Weights of a small masked image model: batches of 128.
Rows from block 2 of the decoder of a small masked image model, named by matrix and row number. Rows with one number belong to one neuron. Each number is 50 + 15 x the weight over its row's rms, rounded and kept within 0 to 99. All counts start at 0.
After each neuron's rows are labels from the 100 images, of 14976, where the neuron reaches its largest size: "strongest on" is what is common among them. Only what is clearly more common there than usual is listed. The data: capsule endoscopy frames (Kvasir-Capsule). In brackets: how many of the 100, against the usual share in percent.
# gate: MLP gate (decoder.2.mlp.gate.weight, 1024x256), inputs 0-255
# fc1: MLP up (decoder.2.mlp.fc1.weight, 1024x256), inputs 0-255
# fc2: MLP down (decoder.2.mlp.fc2.weight, 256x1024, transposed), outputs 0-255

gate.597:56 44 35 40 60 39 45 53 45 54 33 38 54 39 71 31 81 63 36 27 54 52 54 47 67 42 52 71 61 49 47 52 63 57 81 47 56 33 47 29 68 42 57 74 27 68 39 76 45 50 50 26 33 37 38 65 33 75 49 63 99 37 72 72 51 51 47 51 63 58 40 43 55 21 56 43 58 60 49 74 54 53 55 73 52 57 60 39 55 35 54 39 48 60 56 59 55 78 40 33 33 31 49 54 65 40 40 88 34 31 37 62 39 34 60 62 27 77 68 35 45 37 82 71 77 66 44 55 58 52 31 44 53 48 55 24 39 64 58 44 62 28 52 61 45 65 63 60 23 61 73 55 41 55 46 61 48 44 41 48 41 63 26 25 60 34 67 63 38 27 59 53 63 54 58 56 51 29 16 46 58 54 54 41 55 58 54 46 63 77 62 42 43 50 68 33 50 33 11 47 58 38 76 64 28 63 79 34 36 43 48 42 50 43 66 33 77 45 43 29 40 25 34 68 73 34 14 49 34 44 50 35 45 55 58 33 33 66 33 45 40 50 35 69 78 41 51 28 71 57 14 62 24 66 37 41
fc1.597:55 57 43 54 50 61 33 40 53 31 30 78 36 37 60 28 58 48 61 60 53 33 43 63 55 65 27 44 70 36 61 30 80 49 55 49 47 52 25 35 34 43 39 36 56 27 56 44 52 23 64 59 37 35 28 57 65 56 37 36 36 51 05 32 50 50 43 74 50 58 52 57 50 64 68 31 21 54 39 44 57 15 52 59 77 49 51 45 34 60 71 51 18 57 36 76 70 24 34 48 59 54 32 57 96 15 46 24 65 51 50 74 56 56 57 40 61 45 55 38 39 44 46 27 47 58 25 30 55 29 46 58 63 44 45 68 71 35 53 76 51 68 41 68 72 39 33 52 85 60 64 70 60 62 60 50 57 60 56 37 78 38 61 51 37 59 76 37 67 75 39 44 58 68 57 56 66 42 51 41 54 75 29 46 46 31 54 37 39 33 48 53 46 57 31 67 39 38 60 62 45 42 72 55 62 74 33 86 37 46 60 57 27 44 50 75 42 38 44 47 69 56 53 34 63 67 72 50 45 34 38 46 55 91 72 22 36 41 27 55 53 42 63 51 37 76 50 58 43 53 71 64 71 42 53 48
fc2.597:48 61 34 41 49 49 70 67 48 36 65 56 44 68 67 58 69 57 24 69 87 52 34 47 72 55 31 48 67 52 37 40 45 55 58 58 53 82 38 55 57 48 56 35 60 52 80 67 27 74 74 48 44 50 54 39 38 42 65 35 36 42 73 42 44 33 30 18 41 55 51 35 54 58 47 31 64 37 49 09 36 46 10 84 68 40 63 78 48 41 67 59 56 35 67 40 47 60 86 33 63 28 51 47 51 44 51 61 58 41 44 53 40 30 59 40 44 47 45 26 78 59 74 53 48 38 00 64 27 53 62 50 76 37 66 47 52 64 45 72 49 32 29 55 25 44 65 40 46 70 49 52 47 52 38 55 40 33 66 52 65 63 23 59 27 57 64 48 38 27 31 47 54 78 65 47 58 39 40 56 52 50 64 63 43 55 65 69 76 56 55 46 40 40 58 18 37 50 31 36 57 18 70 57 18 44 34 48 54 58 64 48 74 53 54 44 22 33 55 49 48 65 26 11 61 42 56 43 51 40 27 42 72 45 31 33 61 47 43 62 24 52 51 32 62 49 66 71 50 29 34 51 49 46 43 63
strongest on: finding: pylorus (44 vs 3.4)

gate.45:35 57 42 42 47 59 44 60 54 35 41 87 39 64 57 64 41 62 49 39 70 15 63 54 47 25 31 52 25 43 80 37 31 34 50 88 44 51 54 32 64 38 45 62 56 56 47 46 66 79 73 52 53 64 46 55 60 66 78 76 33 47 34 49 28 50 59 33 55 46 60 62 53 54 62 32 31 15 15 66 44 85 38 27 29 71 50 55 37 36 49 34 69 63 41 62 43 61 44 52 56 57 38 52 47 29 54 72 17 54 52 31 49 70 66 42 45 55 47 29 70 46 64 70 46 40 42 75 38 40 59 62 49 81 50 47 25 46 69 55 12 39 56 46 81 65 38 72 55 62 11 80 40 75 47 26 35 61 56 46 43 83 29 48 39 58 53 37 47 55 52 42 77 65 42 27 44 55 42 68 48 46 67 25 62 52 60 55 47 59 47 72 31 61 28 56 39 37 40 21 39 31 51 59 30 47 49 46 73 43 63 55 56 30 46 52 59 27 18 52 53 38 30 45 45 59 39 37 58 46 38 65 60 65 61 41 49 40 17 63 39 47 38 68 64 54 44 55 66 45 64 68 63 45 33 46
fc1.45:46 50 51 54 47 53 53 78 50 52 63 64 21 38 52 41 52 44 61 60 53 71 79 35 48 29 55 32 68 43 41 60 84 48 70 65 38 58 63 49 85 54 34 33 45 25 24 55 59 19 33 53 55 75 45 90 53 60 48 84 62 51 66 77 48 45 50 56 23 32 43 29 69 45 23 15 60 36 61 61 50 40 66 76 52 64 55 48 45 29 34 49 57 63 47 41 58 75 29 37 62 69 47 67 32 38 52 77 76 45 53 38 41 45 51 35 31 68 56 32 62 37 54 65 64 54 51 60 66 58 43 52 52 37 42 23 31 78 58 75 59 51 43 54 79 35 40 52 53 37 57 24 40 42 43 40 59 20 58 35 51 81 03 42 64 66 58 34 46 40 47 42 59 45 55 49 53 55 52 53 71 65 42 44 62 46 52 52 69 27 46 52 40 65 35 56 55 48 52 46 15 30 65 63 46 77 38 45 28 59 62 45 63 51 48 59 36 41 25 86 44 56 55 43 56 52 14 63 38 43 59 71 55 59 40 48 86 37 63 45 57 43 49 61 82 49 55 47 74 50 63 70 49 74 35 31
fc2.45:62 47 73 45 31 21 91 63 39 70 34 46 23 31 55 41 26 60 28 29 53 75 57 34 57 66 36 56 44 73 61 32 70 59 16 86 36 53 37 78 69 62 66 53 45 41 86 25 60 55 28 31 41 50 27 32 41 62 45 66 42 62 62 50 55 32 32 46 64 54 61 35 60 43 32 28 52 44 59 53 46 49 54 39 46 33 64 45 43 27 35 77 37 61 63 48 38 67 44 72 52 41 34 43 50 51 62 60 28 64 48 52 77 71 43 57 59 42 47 53 58 49 25 50 70 79 62 72 48 59 69 32 34 37 63 61 87 49 75 54 53 53 48 57 46 44 39 63 58 44 66 56 21 67 74 52 29 42 35 51 38 33 48 55 58 49 11 19 43 45 66 54 36 37 44 50 28 77 41 38 54 56 47 56 77 45 82 35 61 57 40 39 48 73 46 64 33 60 73 61 35 62 44 37 45 47 81 63 35 39 45 29 31 58 53 30 73 60 75 58 51 37 33 41 53 72 53 46 72 45 68 42 32 71 63 43 45 25 49 57 62 53 40 43 68 52 47 53 27 46 50 50 51 24 67 38
strongest on: finding: ileocecal valve (27 vs 8.8)

gate.349:49 16 16 62 59 90 40 35 48 39 34 29 55 39 43 42 61 37 65 20 42 44 44 54 66 63 54 54 52 73 73 40 56 58 61 20 60 16 37 52 14 61 46 72 52 60 30 56 39 51 47 50 44 49 34 35 53 59 33 75 47 51 68 58 31 22 33 43 32 73 52 52 44 32 37 33 48 22 59 62 42 37 52 43 57 69 72 64 44 78 31 39 59 54 41 41 60 49 74 44 47 43 53 49 69 42 41 46 48 48 54 42 79 47 67 36 59 67 27 90 34 55 66 40 69 28 15 57 67 56 75 59 69 54 50 40 38 63 31 46 51 37 45 47 49 59 74 36 68 61 37 50 44 32 52 51 22 18 43 38 32 13 49 49 49 62 28 70 41 52 33 67 60 58 45 48 64 32 68 56 62 43 52 36 35 57 74 68 45 38 60 38 57 59 33 51 68 76 65 68 25 40 15 64 78 45 48 61 33 71 24 52 48 41 50 44 29 57 66 19 44 58 61 64 74 63 38 32 65 61 61 53 64 35 69 48 53 66 60 68 34 52 61 71 56 61 54 75 33 59 47 61 48 43 40 60
fc1.349:60 55 84 56 61 46 64 50 72 43 52 41 31 48 24 47 52 71 36 43 58 50 39 47 74 31 62 49 36 32 47 37 43 50 28 51 64 57 48 43 78 38 59 23 53 34 40 62 97 47 33 78 40 33 51 37 43 44 53 48 40 65 38 41 81 61 64 38 33 42 57 45 99 83 77 49 63 68 40 44 49 47 67 72 41 48 52 84 59 50 43 67 39 49 76 63 62 61 07 86 45 50 44 61 56 53 44 41 59 61 79 42 40 27 49 62 47 30 41 24 41 48 46 60 48 42 72 58 35 30 44 36 45 68 66 56 75 52 59 22 47 72 49 44 55 64 62 49 64 53 41 50 71 55 33 26 72 41 55 50 69 83 44 43 59 45 78 34 41 43 49 45 53 50 46 34 47 56 43 36 12 59 59 60 55 19 53 41 47 15 29 70 42 67 61 65 50 57 66 42 52 44 72 42 39 54 35 41 55 25 49 67 20 34 89 59 75 43 53 46 46 50 45 63 62 63 47 53 65 56 41 62 47 52 31 31 34 36 54 48 52 66 57 35 41 60 65 32 66 36 62 64 42 76 44 58
fc2.349:43 38 53 37 37 50 48 00 33 28 76 40 40 68 82 53 56 62 54 34 75 71 38 62 66 39 43 60 49 26 66 37 41 38 47 68 47 51 54 61 51 24 55 41 59 52 44 52 75 46 35 64 47 53 56 61 49 64 57 56 86 63 56 57 42 33 42 50 51 32 20 45 32 36 36 32 29 62 42 55 50 47 61 40 54 61 44 61 48 53 37 46 56 45 54 50 52 49 39 55 32 72 59 67 41 35 55 61 53 43 52 47 59 53 33 58 47 66 56 28 58 44 55 82 38 28 42 46 53 57 54 60 40 66 70 68 51 42 35 72 79 57 36 28 70 49 39 42 53 65 38 63 47 56 65 94 95 35 86 72 39 37 67 47 63 50 58 53 33 32 43 32 75 26 48 37 43 31 58 26 61 47 49 32 40 60 69 56 35 27 55 58 30 44 79 58 24 56 62 84 33 54 45 57 22 83 61 60 42 56 47 70 31 35 99 38 83 49 61 37 40 55 54 52 53 41 54 72 63 73 76 46 49 41 53 51 61 42 47 52 54 43 75 52 70 72 44 41 64 42 39 54 46 37 24 25
strongest on: finding: pylorus (30 vs 3.4)

gate.649:62 73 56 47 55 73 31 55 68 34 60 69 46 28 59 27 62 50 30 70 45 71 24 43 62 54 62 50 73 43 30 42 47 54 33 63 44 53 32 32 43 14 50 40 48 27 47 48 36 51 43 35 40 62 51 73 45 60 64 56 34 36 54 80 35 79 45 27 39 57 62 23 70 53 34 76 57 52 36 36 48 63 38 46 67 99 59 51 44 47 42 25 55 66 53 38 51 57 27 24 50 56 47 22 54 41 29 84 35 45 57 38 50 62 46 56 42 51 68 67 65 54 61 59 67 63 36 57 38 51 52 39 65 28 50 51 24 30 63 73 22 56 48 46 57 69 49 72 38 58 39 48 67 27 53 48 29 45 48 48 33 39 54 38 48 38 56 80 40 44 18 41 58 68 61 66 62 54 46 75 73 54 38 33 34 41 50 76 81 38 67 44 63 59 54 37 63 43 38 39 24 58 00 51 49 54 59 57 66 17 41 54 47 44 45 57 57 64 48 49 65 38 70 59 58 57 35 60 35 59 64 61 40 62 65 58 43 20 36 36 66 56 31 66 18 34 71 74 48 32 20 48 64 51 31 31
fc1.649:76 42 43 47 45 65 33 45 44 53 79 46 58 70 36 53 65 91 59 30 48 46 37 27 60 54 37 61 59 63 65 15 55 30 00 54 56 32 46 52 39 60 66 34 69 34 48 61 38 56 31 41 52 66 59 64 50 34 60 42 71 37 65 54 32 59 39 36 50 16 56 45 42 46 33 68 67 34 66 72 77 53 59 65 71 52 42 59 66 47 64 41 57 62 34 52 70 43 11 47 43 41 38 56 49 39 47 88 32 76 39 63 53 36 50 51 58 32 62 66 49 63 39 74 72 65 52 56 32 43 59 55 54 48 69 29 23 52 36 25 28 39 40 38 38 49 34 53 45 50 56 42 88 26 66 57 42 49 55 47 50 51 72 72 52 44 56 59 53 59 17 37 44 54 75 58 40 58 42 37 29 50 50 52 54 32 54 50 48 47 51 13 42 45 37 31 45 57 58 44 90 60 43 41 41 31 70 27 70 44 55 41 21 53 55 68 51 71 43 71 52 62 66 37 47 66 46 56 69 76 66 50 38 40 54 55 35 53 33 48 41 32 54 67 40 17 67 27 55 39 31 65 71 35 30 60
fc2.649:30 55 62 59 22 44 74 58 56 39 53 24 44 41 52 67 42 47 45 57 31 44 58 45 62 64 52 52 24 36 36 76 40 27 47 54 66 60 57 52 36 64 59 47 64 67 51 26 48 39 41 43 40 53 74 45 62 23 34 43 84 24 44 20 60 32 53 50 58 32 59 72 40 52 54 75 50 37 31 55 52 42 62 86 52 52 16 61 53 35 52 60 42 55 34 45 34 61 41 72 53 63 27 72 41 38 57 47 48 26 59 65 41 21 61 52 61 55 52 51 14 53 48 32 52 21 45 07 50 29 63 64 53 45 45 54 77 57 28 42 53 55 96 38 35 15 41 52 63 53 55 48 48 57 51 71 61 65 48 28 77 63 43 49 47 54 41 50 47 49 66 73 44 34 62 63 44 56 59 69 72 46 62 86 78 59 42 44 48 40 36 33 35 51 47 82 62 58 49 60 50 65 63 51 68 34 44 57 13 68 19 23 37 49 39 24 55 43 53 55 43 79 41 45 66 54 78 50 29 48 52 44 41 53 42 44 74 61 44 54 47 13 57 57 33 63 43 59 34 41 48 69 41 34 86 57
strongest on: finding: ileocecal valve (49 vs 8.8)

gate.332:30 50 41 43 53 65 56 41 75 51 61 55 26 37 84 76 27 35 58 55 64 63 58 48 65 84 59 54 23 50 37 69 67 56 56 34 51 51 41 54 46 78 53 35 37 55 48 34 58 35 53 59 33 70 56 32 82 58 49 53 47 62 36 36 60 44 50 29 54 49 64 24 53 64 46 38 47 70 68 60 47 32 37 44 48 67 77 24 09 37 60 52 42 13 67 59 43 56 45 46 59 33 61 54 63 17 17 50 44 38 75 38 40 48 75 59 66 74 57 58 69 62 36 46 69 30 58 80 58 33 47 43 48 29 69 37 29 79 29 38 36 19 58 31 52 42 48 38 36 64 36 49 49 34 20 72 50 41 50 61 63 34 40 91 27 28 40 67 60 47 43 64 43 27 50 57 56 48 57 47 36 71 52 42 35 51 46 61 43 41 30 30 33 69 47 53 19 60 47 48 58 37 56 66 53 43 35 32 86 60 62 34 84 47 36 35 53 47 74 71 39 23 54 67 74 60 43 46 35 47 52 50 47 51 63 51 41 50 44 28 55 35 72 34 67 64 51 34 39 52 47 60 46 80 51 66
fc1.332:44 68 48 30 51 49 36 40 61 47 17 60 64 53 54 28 68 47 50 55 45 21 49 33 53 37 55 69 49 74 72 66 38 57 57 82 79 61 55 64 65 63 22 51 67 63 32 38 34 73 31 67 49 23 18 48 46 59 53 54 42 75 36 19 41 58 36 40 38 46 63 46 53 57 69 32 37 39 77 73 48 40 52 27 50 50 40 77 65 44 32 74 20 50 61 59 59 44 34 12 60 38 66 47 51 79 55 72 73 37 57 47 21 32 48 52 33 53 52 73 52 35 71 54 55 57 40 19 49 44 32 73 52 67 65 80 52 35 54 51 57 46 45 25 44 49 51 59 48 18 30 46 72 54 34 60 39 43 45 60 35 54 55 51 63 43 57 42 64 59 37 46 76 50 38 32 34 71 36 40 76 63 59 54 59 92 32 50 59 27 28 53 42 50 51 74 69 59 57 43 52 46 29 67 50 44 38 45 67 48 45 54 60 59 30 47 59 79 19 57 67 33 37 59 45 34 42 52 34 65 59 59 19 54 75 75 64 46 59 66 51 67 55 60 95 53 34 67 44 56 49 41 53 55 48 36
fc2.332:35 82 37 41 44 48 57 65 62 66 38 45 54 27 41 55 26 52 54 55 45 60 32 62 16 73 63 36 52 56 55 50 25 58 72 65 50 72 59 68 51 43 53 31 38 51 37 66 57 54 60 58 27 82 32 36 66 50 66 32 40 47 57 41 43 46 38 45 48 83 12 49 42 58 50 53 33 62 71 59 68 75 50 46 48 54 55 49 36 34 70 48 83 49 54 65 67 45 49 21 42 29 34 28 63 43 28 51 58 51 15 67 32 52 40 34 64 67 60 52 53 45 52 66 56 55 73 44 65 35 46 30 40 49 64 55 36 70 26 62 57 51 53 40 64 74 51 49 69 66 60 26 55 68 62 39 31 65 35 71 49 26 30 84 25 41 32 54 32 78 58 51 46 77 51 53 46 70 85 27 60 40 49 74 45 39 52 62 21 55 55 25 57 18 42 55 58 36 70 66 43 47 48 57 56 64 24 47 69 65 38 40 29 60 39 42 25 45 72 52 37 36 29 51 58 52 73 35 19 67 18 42 51 54 60 24 14 64 35 50 34 68 54 37 65 52 50 45 62 63 28 50 56 49 51 46
strongest on: finding: ileocecal valve (47 vs 8.8)

gate.477:54 61 70 38 41 45 37 39 58 48 55 47 70 42 38 60 41 40 40 63 59 75 58 45 64 31 33 61 47 44 57 49 77 37 49 71 18 31 31 57 75 52 70 61 73 65 31 56 40 34 78 54 16 29 33 63 25 51 54 43 62 46 58 59 69 71 57 30 38 66 43 28 66 42 34 36 55 33 55 49 41 31 69 44 60 35 37 36 71 46 79 48 63 47 38 46 64 69 63 24 32 53 45 69 50 41 52 48 51 55 41 68 26 39 46 21 50 36 25 42 62 60 79 51 19 48 52 53 53 36 69 23 45 72 57 64 49 28 16 63 43 59 51 28 57 55 52 71 27 56 43 51 40 69 49 21 64 79 45 77 34 49 33 32 74 44 44 37 68 47 44 57 68 67 84 50 74 35 67 32 68 34 72 45 56 76 41 18 34 38 57 56 62 25 19 64 43 58 65 21 55 67 73 49 39 40 50 47 64 26 56 62 35 62 45 58 31 53 54 48 44 66 57 46 85 55 36 47 45 61 49 52 40 76 59 47 28 72 40 49 61 40 75 41 60 39 53 51 60 57 35 57 17 59 38 48
fc1.477:25 63 63 68 53 52 68 48 45 58 69 50 54 55 57 29 22 54 61 68 57 33 58 56 50 66 62 60 55 67 65 70 46 69 55 34 49 50 79 51 41 32 31 69 49 46 50 37 34 65 22 67 64 59 56 38 53 40 51 43 55 27 59 38 49 49 36 45 48 68 55 44 41 50 28 41 58 22 36 60 44 41 35 42 45 56 26 65 47 53 37 60 49 46 55 32 58 55 38 23 06 41 72 51 56 48 44 59 62 37 35 57 61 56 61 56 42 54 72 91 36 30 55 68 70 52 18 35 44 48 66 84 60 30 75 44 57 45 60 72 68 79 73 41 38 56 25 46 49 45 49 23 45 52 53 45 59 16 52 52 61 37 31 77 35 24 44 31 51 66 54 52 29 42 21 13 54 39 25 45 57 35 57 37 45 66 47 31 45 61 27 29 36 59 63 42 37 54 36 29 55 61 63 57 84 77 42 64 63 55 33 66 29 47 52 51 58 26 51 59 37 52 49 51 36 46 67 52 54 41 25 58 87 20 24 47 44 60 41 94 45 49 46 78 26 39 53 60 34 72 57 55 23 29 53 52
fc2.477:22 71 55 26 78 28 44 61 43 51 72 44 43 64 50 50 24 48 82 50 35 60 51 60 72 55 45 60 40 44 46 62 35 27 70 41 68 37 16 49 44 47 19 60 49 14 44 53 39 59 44 45 38 66 44 68 21 49 67 56 42 40 57 61 56 23 34 48 34 54 58 42 68 40 62 41 67 45 65 51 57 47 47 37 50 73 22 40 57 51 45 57 18 50 61 89 49 61 61 28 39 48 73 63 29 66 57 76 86 28 61 48 83 60 47 50 13 48 13 53 50 39 41 34 79 59 62 49 45 36 51 54 59 51 57 51 48 60 61 62 56 39 72 43 56 43 32 41 61 54 26 75 35 28 56 72 58 87 56 28 50 40 53 67 39 59 25 51 55 45 38 69 51 46 39 44 44 65 55 38 57 41 28 53 49 56 33 13 64 35 53 87 73 56 57 77 39 42 41 49 43 68 59 44 45 53 56 33 60 87 43 69 55 15 65 31 38 42 39 64 42 46 33 24 49 59 45 70 37 63 61 35 69 58 66 44 41 38 55 57 62 63 58 63 58 50 73 51 56 60 38 61 55 76 64 57
strongest on: finding: pylorus (35 vs 3.4)

gate.367:52 46 29 65 70 61 08 44 67 46 78 40 50 28 44 24 80 59 28 20 81 51 60 42 56 63 70 39 64 36 49 59 60 23 41 27 29 40 47 72 20 32 39 72 54 33 34 66 39 49 23 40 55 44 32 55 57 37 39 69 66 69 68 41 60 34 62 27 77 59 59 41 47 34 50 46 53 62 46 46 45 50 53 38 47 54 41 63 75 41 44 45 29 52 62 63 61 36 47 43 22 52 32 68 40 65 28 54 39 61 65 44 69 79 35 45 51 59 62 40 35 88 58 57 65 33 60 35 55 33 53 58 85 36 42 48 46 39 67 59 27 32 49 57 51 59 50 51 65 68 48 37 55 67 56 62 41 74 70 41 64 42 53 75 32 58 33 52 64 33 43 33 39 51 67 38 33 12 64 41 59 48 23 29 51 57 46 58 47 41 72 40 22 45 37 48 49 38 40 48 48 63 38 49 38 59 70 49 70 37 46 48 63 34 49 41 33 54 68 43 75 66 45 13 46 49 39 48 67 70 81 66 73 61 66 19 74 51 71 59 54 52 35 38 22 39 81 57 40 65 41 48 40 42 43 71
fc1.367:41 53 61 50 22 38 50 48 38 52 37 74 55 78 41 48 49 60 47 21 41 62 38 45 56 70 61 41 53 32 71 64 53 55 42 37 27 74 37 35 60 30 39 33 44 48 56 45 62 59 59 57 54 40 46 78 54 59 64 55 35 42 65 55 58 52 35 51 82 11 46 66 49 55 34 51 44 82 47 30 44 51 37 49 44 60 45 47 40 72 38 33 40 53 62 42 78 48 53 67 62 52 74 58 55 54 62 31 55 74 72 45 64 63 22 52 22 47 72 32 48 77 43 32 54 48 38 59 47 47 71 53 93 73 29 58 52 40 63 58 32 38 22 52 45 27 45 45 58 64 48 28 42 30 51 62 55 37 87 29 23 53 34 64 51 61 61 64 42 55 51 70 44 27 32 29 56 22 39 33 46 60 44 46 47 00 63 64 58 57 48 44 48 59 40 24 80 31 55 46 31 64 39 42 88 27 68 37 30 68 74 65 55 33 58 54 55 57 48 51 40 55 59 77 44 44 53 45 67 41 36 73 33 55 46 45 36 39 43 60 49 77 76 43 36 70 71 55 55 72 42 62 82 40 64 43
fc2.367:47 27 34 51 38 37 66 60 47 31 44 50 50 61 54 60 54 64 32 65 60 37 40 33 49 31 71 31 33 36 42 66 46 62 33 63 46 50 81 54 64 39 38 22 46 65 59 65 28 57 19 79 54 46 51 46 45 36 74 49 67 39 28 86 34 41 22 56 40 83 71 46 34 70 43 60 72 42 47 76 71 77 56 44 37 50 39 43 39 63 50 52 33 62 38 77 58 47 54 46 57 60 49 65 30 61 54 66 58 79 48 44 42 80 46 33 63 40 40 30 40 75 60 71 73 43 63 43 63 36 54 37 66 62 57 39 58 72 67 28 72 49 65 12 39 40 58 82 46 55 67 64 37 45 60 24 70 68 48 49 47 66 52 68 53 61 58 40 40 64 46 51 47 44 17 29 55 38 72 48 32 59 58 29 38 49 55 61 32 38 43 69 74 50 22 29 27 61 63 73 47 54 45 37 52 30 43 84 39 24 56 75 42 41 59 34 42 56 45 30 41 58 44 39 45 57 42 59 43 36 25 64 48 27 49 63 58 45 64 27 87 82 68 58 68 40 58 56 52 19 53 45 52 33 51 61
strongest on: finding: ileocecal valve (48 vs 8.8)

gate.0:46 44 69 03 57 62 42 65 50 57 42 40 36 55 48 58 28 96 49 57 35 42 23 72 28 24 53 37 39 72 36 64 79 73 47 40 64 52 80 60 56 47 55 37 49 33 42 48 62 55 82 40 31 36 26 63 48 41 48 48 48 39 36 36 52 64 26 68 53 44 26 70 55 36 58 71 58 25 70 44 65 34 51 45 31 36 64 43 62 66 59 55 75 36 54 50 70 53 54 29 49 45 44 43 41 43 61 56 49 80 22 57 41 62 28 44 52 38 37 41 52 33 28 51 36 50 54 35 50 42 72 63 02 37 55 77 61 24 47 76 64 49 23 28 35 66 48 42 54 48 44 43 61 49 34 62 63 58 56 62 41 70 65 46 40 70 78 54 68 28 41 36 52 27 31 58 52 27 60 28 41 56 26 37 72 57 31 37 32 55 70 40 58 22 28 46 42 31 66 52 60 55 49 54 38 58 46 60 57 65 68 44 53 48 19 26 86 62 45 36 73 45 57 40 54 71 57 65 72 54 29 38 53 46 38 50 35 57 63 45 39 27 86 52 41 57 45 39 46 40 38 71 45 58 53 35
fc1.0:31 54 51 62 43 51 41 67 41 56 77 50 39 52 28 32 38 64 71 25 57 41 61 77 58 68 36 55 28 37 48 33 54 69 72 51 46 52 30 58 59 63 72 62 44 15 58 41 49 51 81 52 43 53 51 38 41 33 54 52 61 73 39 71 47 47 61 66 59 59 72 47 40 62 60 44 66 43 58 28 56 37 43 25 53 61 55 57 41 52 64 60 54 43 55 43 38 64 60 39 65 63 49 32 36 70 24 43 30 72 77 42 43 67 30 63 60 42 23 19 18 66 30 39 43 56 69 54 38 59 45 90 42 75 58 31 72 39 46 48 24 54 79 43 25 44 37 31 25 42 52 80 58 54 45 46 29 42 44 46 65 42 42 68 71 45 32 52 57 64 63 39 42 64 36 38 52 59 72 35 56 56 41 40 51 49 58 66 56 75 16 42 71 35 66 42 28 40 31 54 79 70 63 25 68 25 73 38 55 55 37 75 54 33 52 39 45 32 53 48 47 56 56 32 54 21 61 43 58 62 19 63 56 34 68 49 47 62 45 35 50 32 82 25 64 23 53 30 61 64 15 45 27 52 63 54
fc2.0:56 52 63 33 29 59 69 66 36 65 53 45 54 72 64 41 50 39 40 66 53 67 59 38 48 30 50 55 63 72 34 69 40 62 52 51 54 65 43 16 71 72 30 62 29 68 34 72 37 35 51 52 60 35 41 39 40 63 20 57 51 42 80 26 48 45 50 52 66 45 49 48 27 38 63 65 06 50 42 48 72 50 65 70 58 31 49 44 59 53 31 45 58 67 38 72 68 58 77 80 56 55 44 70 61 50 57 53 80 40 54 61 74 45 69 39 67 44 65 72 50 49 79 63 52 48 54 69 69 40 45 38 22 71 50 52 58 33 53 61 51 49 17 46 53 53 63 46 87 40 18 44 46 59 52 49 33 78 70 52 48 54 49 40 42 54 31 36 51 41 60 39 34 27 72 92 26 35 45 28 29 55 47 26 40 35 65 58 47 45 25 28 53 62 60 50 37 43 56 45 38 39 30 68 30 47 31 66 55 50 56 41 66 73 74 36 18 72 55 59 72 70 31 61 46 49 66 36 49 62 56 49 27 63 26 59 68 39 58 46 71 65 49 54 32 63 80 46 66 58 49 37 32 25 64 36
strongest on: finding: pylorus (30 vs 3.4)

gate.359:26 69 45 19 55 39 29 67 46 83 24 53 74 55 30 53 74 29 53 50 50 81 31 80 53 61 33 39 35 50 60 53 63 36 77 41 40 56 31 59 38 58 33 37 75 46 48 64 45 64 75 48 44 46 42 61 36 43 54 58 66 63 67 50 56 58 25 47 64 57 73 56 34 54 74 48 49 58 47 57 70 47 38 34 29 14 48 48 40 51 65 42 72 55 81 31 64 46 48 35 69 80 75 59 66 49 34 82 42 59 55 50 49 46 62 53 53 36 53 65 31 50 53 64 38 49 35 52 54 33 29 45 55 37 69 38 28 39 45 62 50 51 85 33 32 62 44 50 65 43 41 62 35 68 65 75 47 41 35 61 33 57 32 31 42 53 61 46 86 70 49 74 57 58 65 59 46 59 57 44 50 85 42 36 84 49 26 49 64 59 49 71 53 45 46 53 83 66 52 35 45 68 78 75 45 25 49 84 30 62 38 53 34 69 44 67 37 60 56 74 44 37 37 61 55 33 64 67 31 57 64 47 68 65 44 46 40 56 61 25 37 40 54 60 58 36 23 35 58 73 45 61 69 24 59 64
fc1.359:52 70 54 42 41 86 22 38 63 44 52 53 26 32 55 40 64 45 32 71 41 48 34 47 67 49 52 53 56 68 53 47 44 38 41 35 57 62 53 71 28 56 74 53 47 37 23 61 37 69 84 67 30 64 38 47 31 45 35 44 37 54 42 46 53 27 62 46 50 48 52 54 40 60 51 63 54 53 64 73 59 42 60 71 31 44 39 07 27 61 50 54 58 52 46 65 39 42 08 59 70 48 52 44 49 76 34 54 78 68 46 54 60 73 64 52 54 63 57 41 78 50 84 44 80 48 52 63 43 52 49 46 77 29 42 42 79 69 24 92 48 48 56 43 54 64 46 57 65 68 48 46 26 39 60 59 64 50 23 29 86 74 87 34 56 68 42 30 52 49 45 37 29 37 37 49 57 30 33 61 61 46 51 47 54 45 49 63 51 39 49 51 41 56 27 40 60 55 39 48 36 68 60 51 56 49 39 59 37 33 49 61 70 81 58 38 73 65 50 55 57 47 40 82 45 42 43 22 38 58 79 39 56 43 28 65 18 34 63 61 74 54 45 26 66 27 18 27 50 60 72 49 30 49 64 68
fc2.359:41 33 48 51 54 71 83 63 50 48 41 45 56 51 68 43 28 73 59 61 54 65 41 41 43 67 61 51 65 45 80 53 45 43 46 49 67 48 47 55 60 35 45 16 32 59 87 47 24 50 27 31 57 57 42 77 50 66 73 32 65 31 44 52 45 69 45 51 50 64 18 60 53 42 60 42 68 33 42 38 45 57 47 18 69 38 49 44 68 85 39 38 59 66 50 46 56 59 86 72 48 49 41 49 62 31 48 47 26 79 45 50 44 67 61 52 43 49 41 46 54 53 34 51 35 32 50 73 37 51 56 43 45 54 43 31 55 60 59 19 67 58 34 49 53 24 61 57 55 50 39 57 48 46 25 25 41 51 46 53 44 36 37 39 35 53 52 59 55 50 55 49 70 55 36 54 73 67 75 25 47 32 41 71 59 67 57 44 51 46 48 35 38 46 57 30 20 52 47 71 48 52 66 52 34 52 49 36 91 93 34 30 68 35 47 79 56 23 67 44 40 44 75 42 59 62 70 33 27 56 33 60 50 15 58 38 76 80 47 67 71 55 72 65 54 58 91 41 54 35 11 49 61 28 36 31
strongest on: finding: pylorus (64 vs 3.4)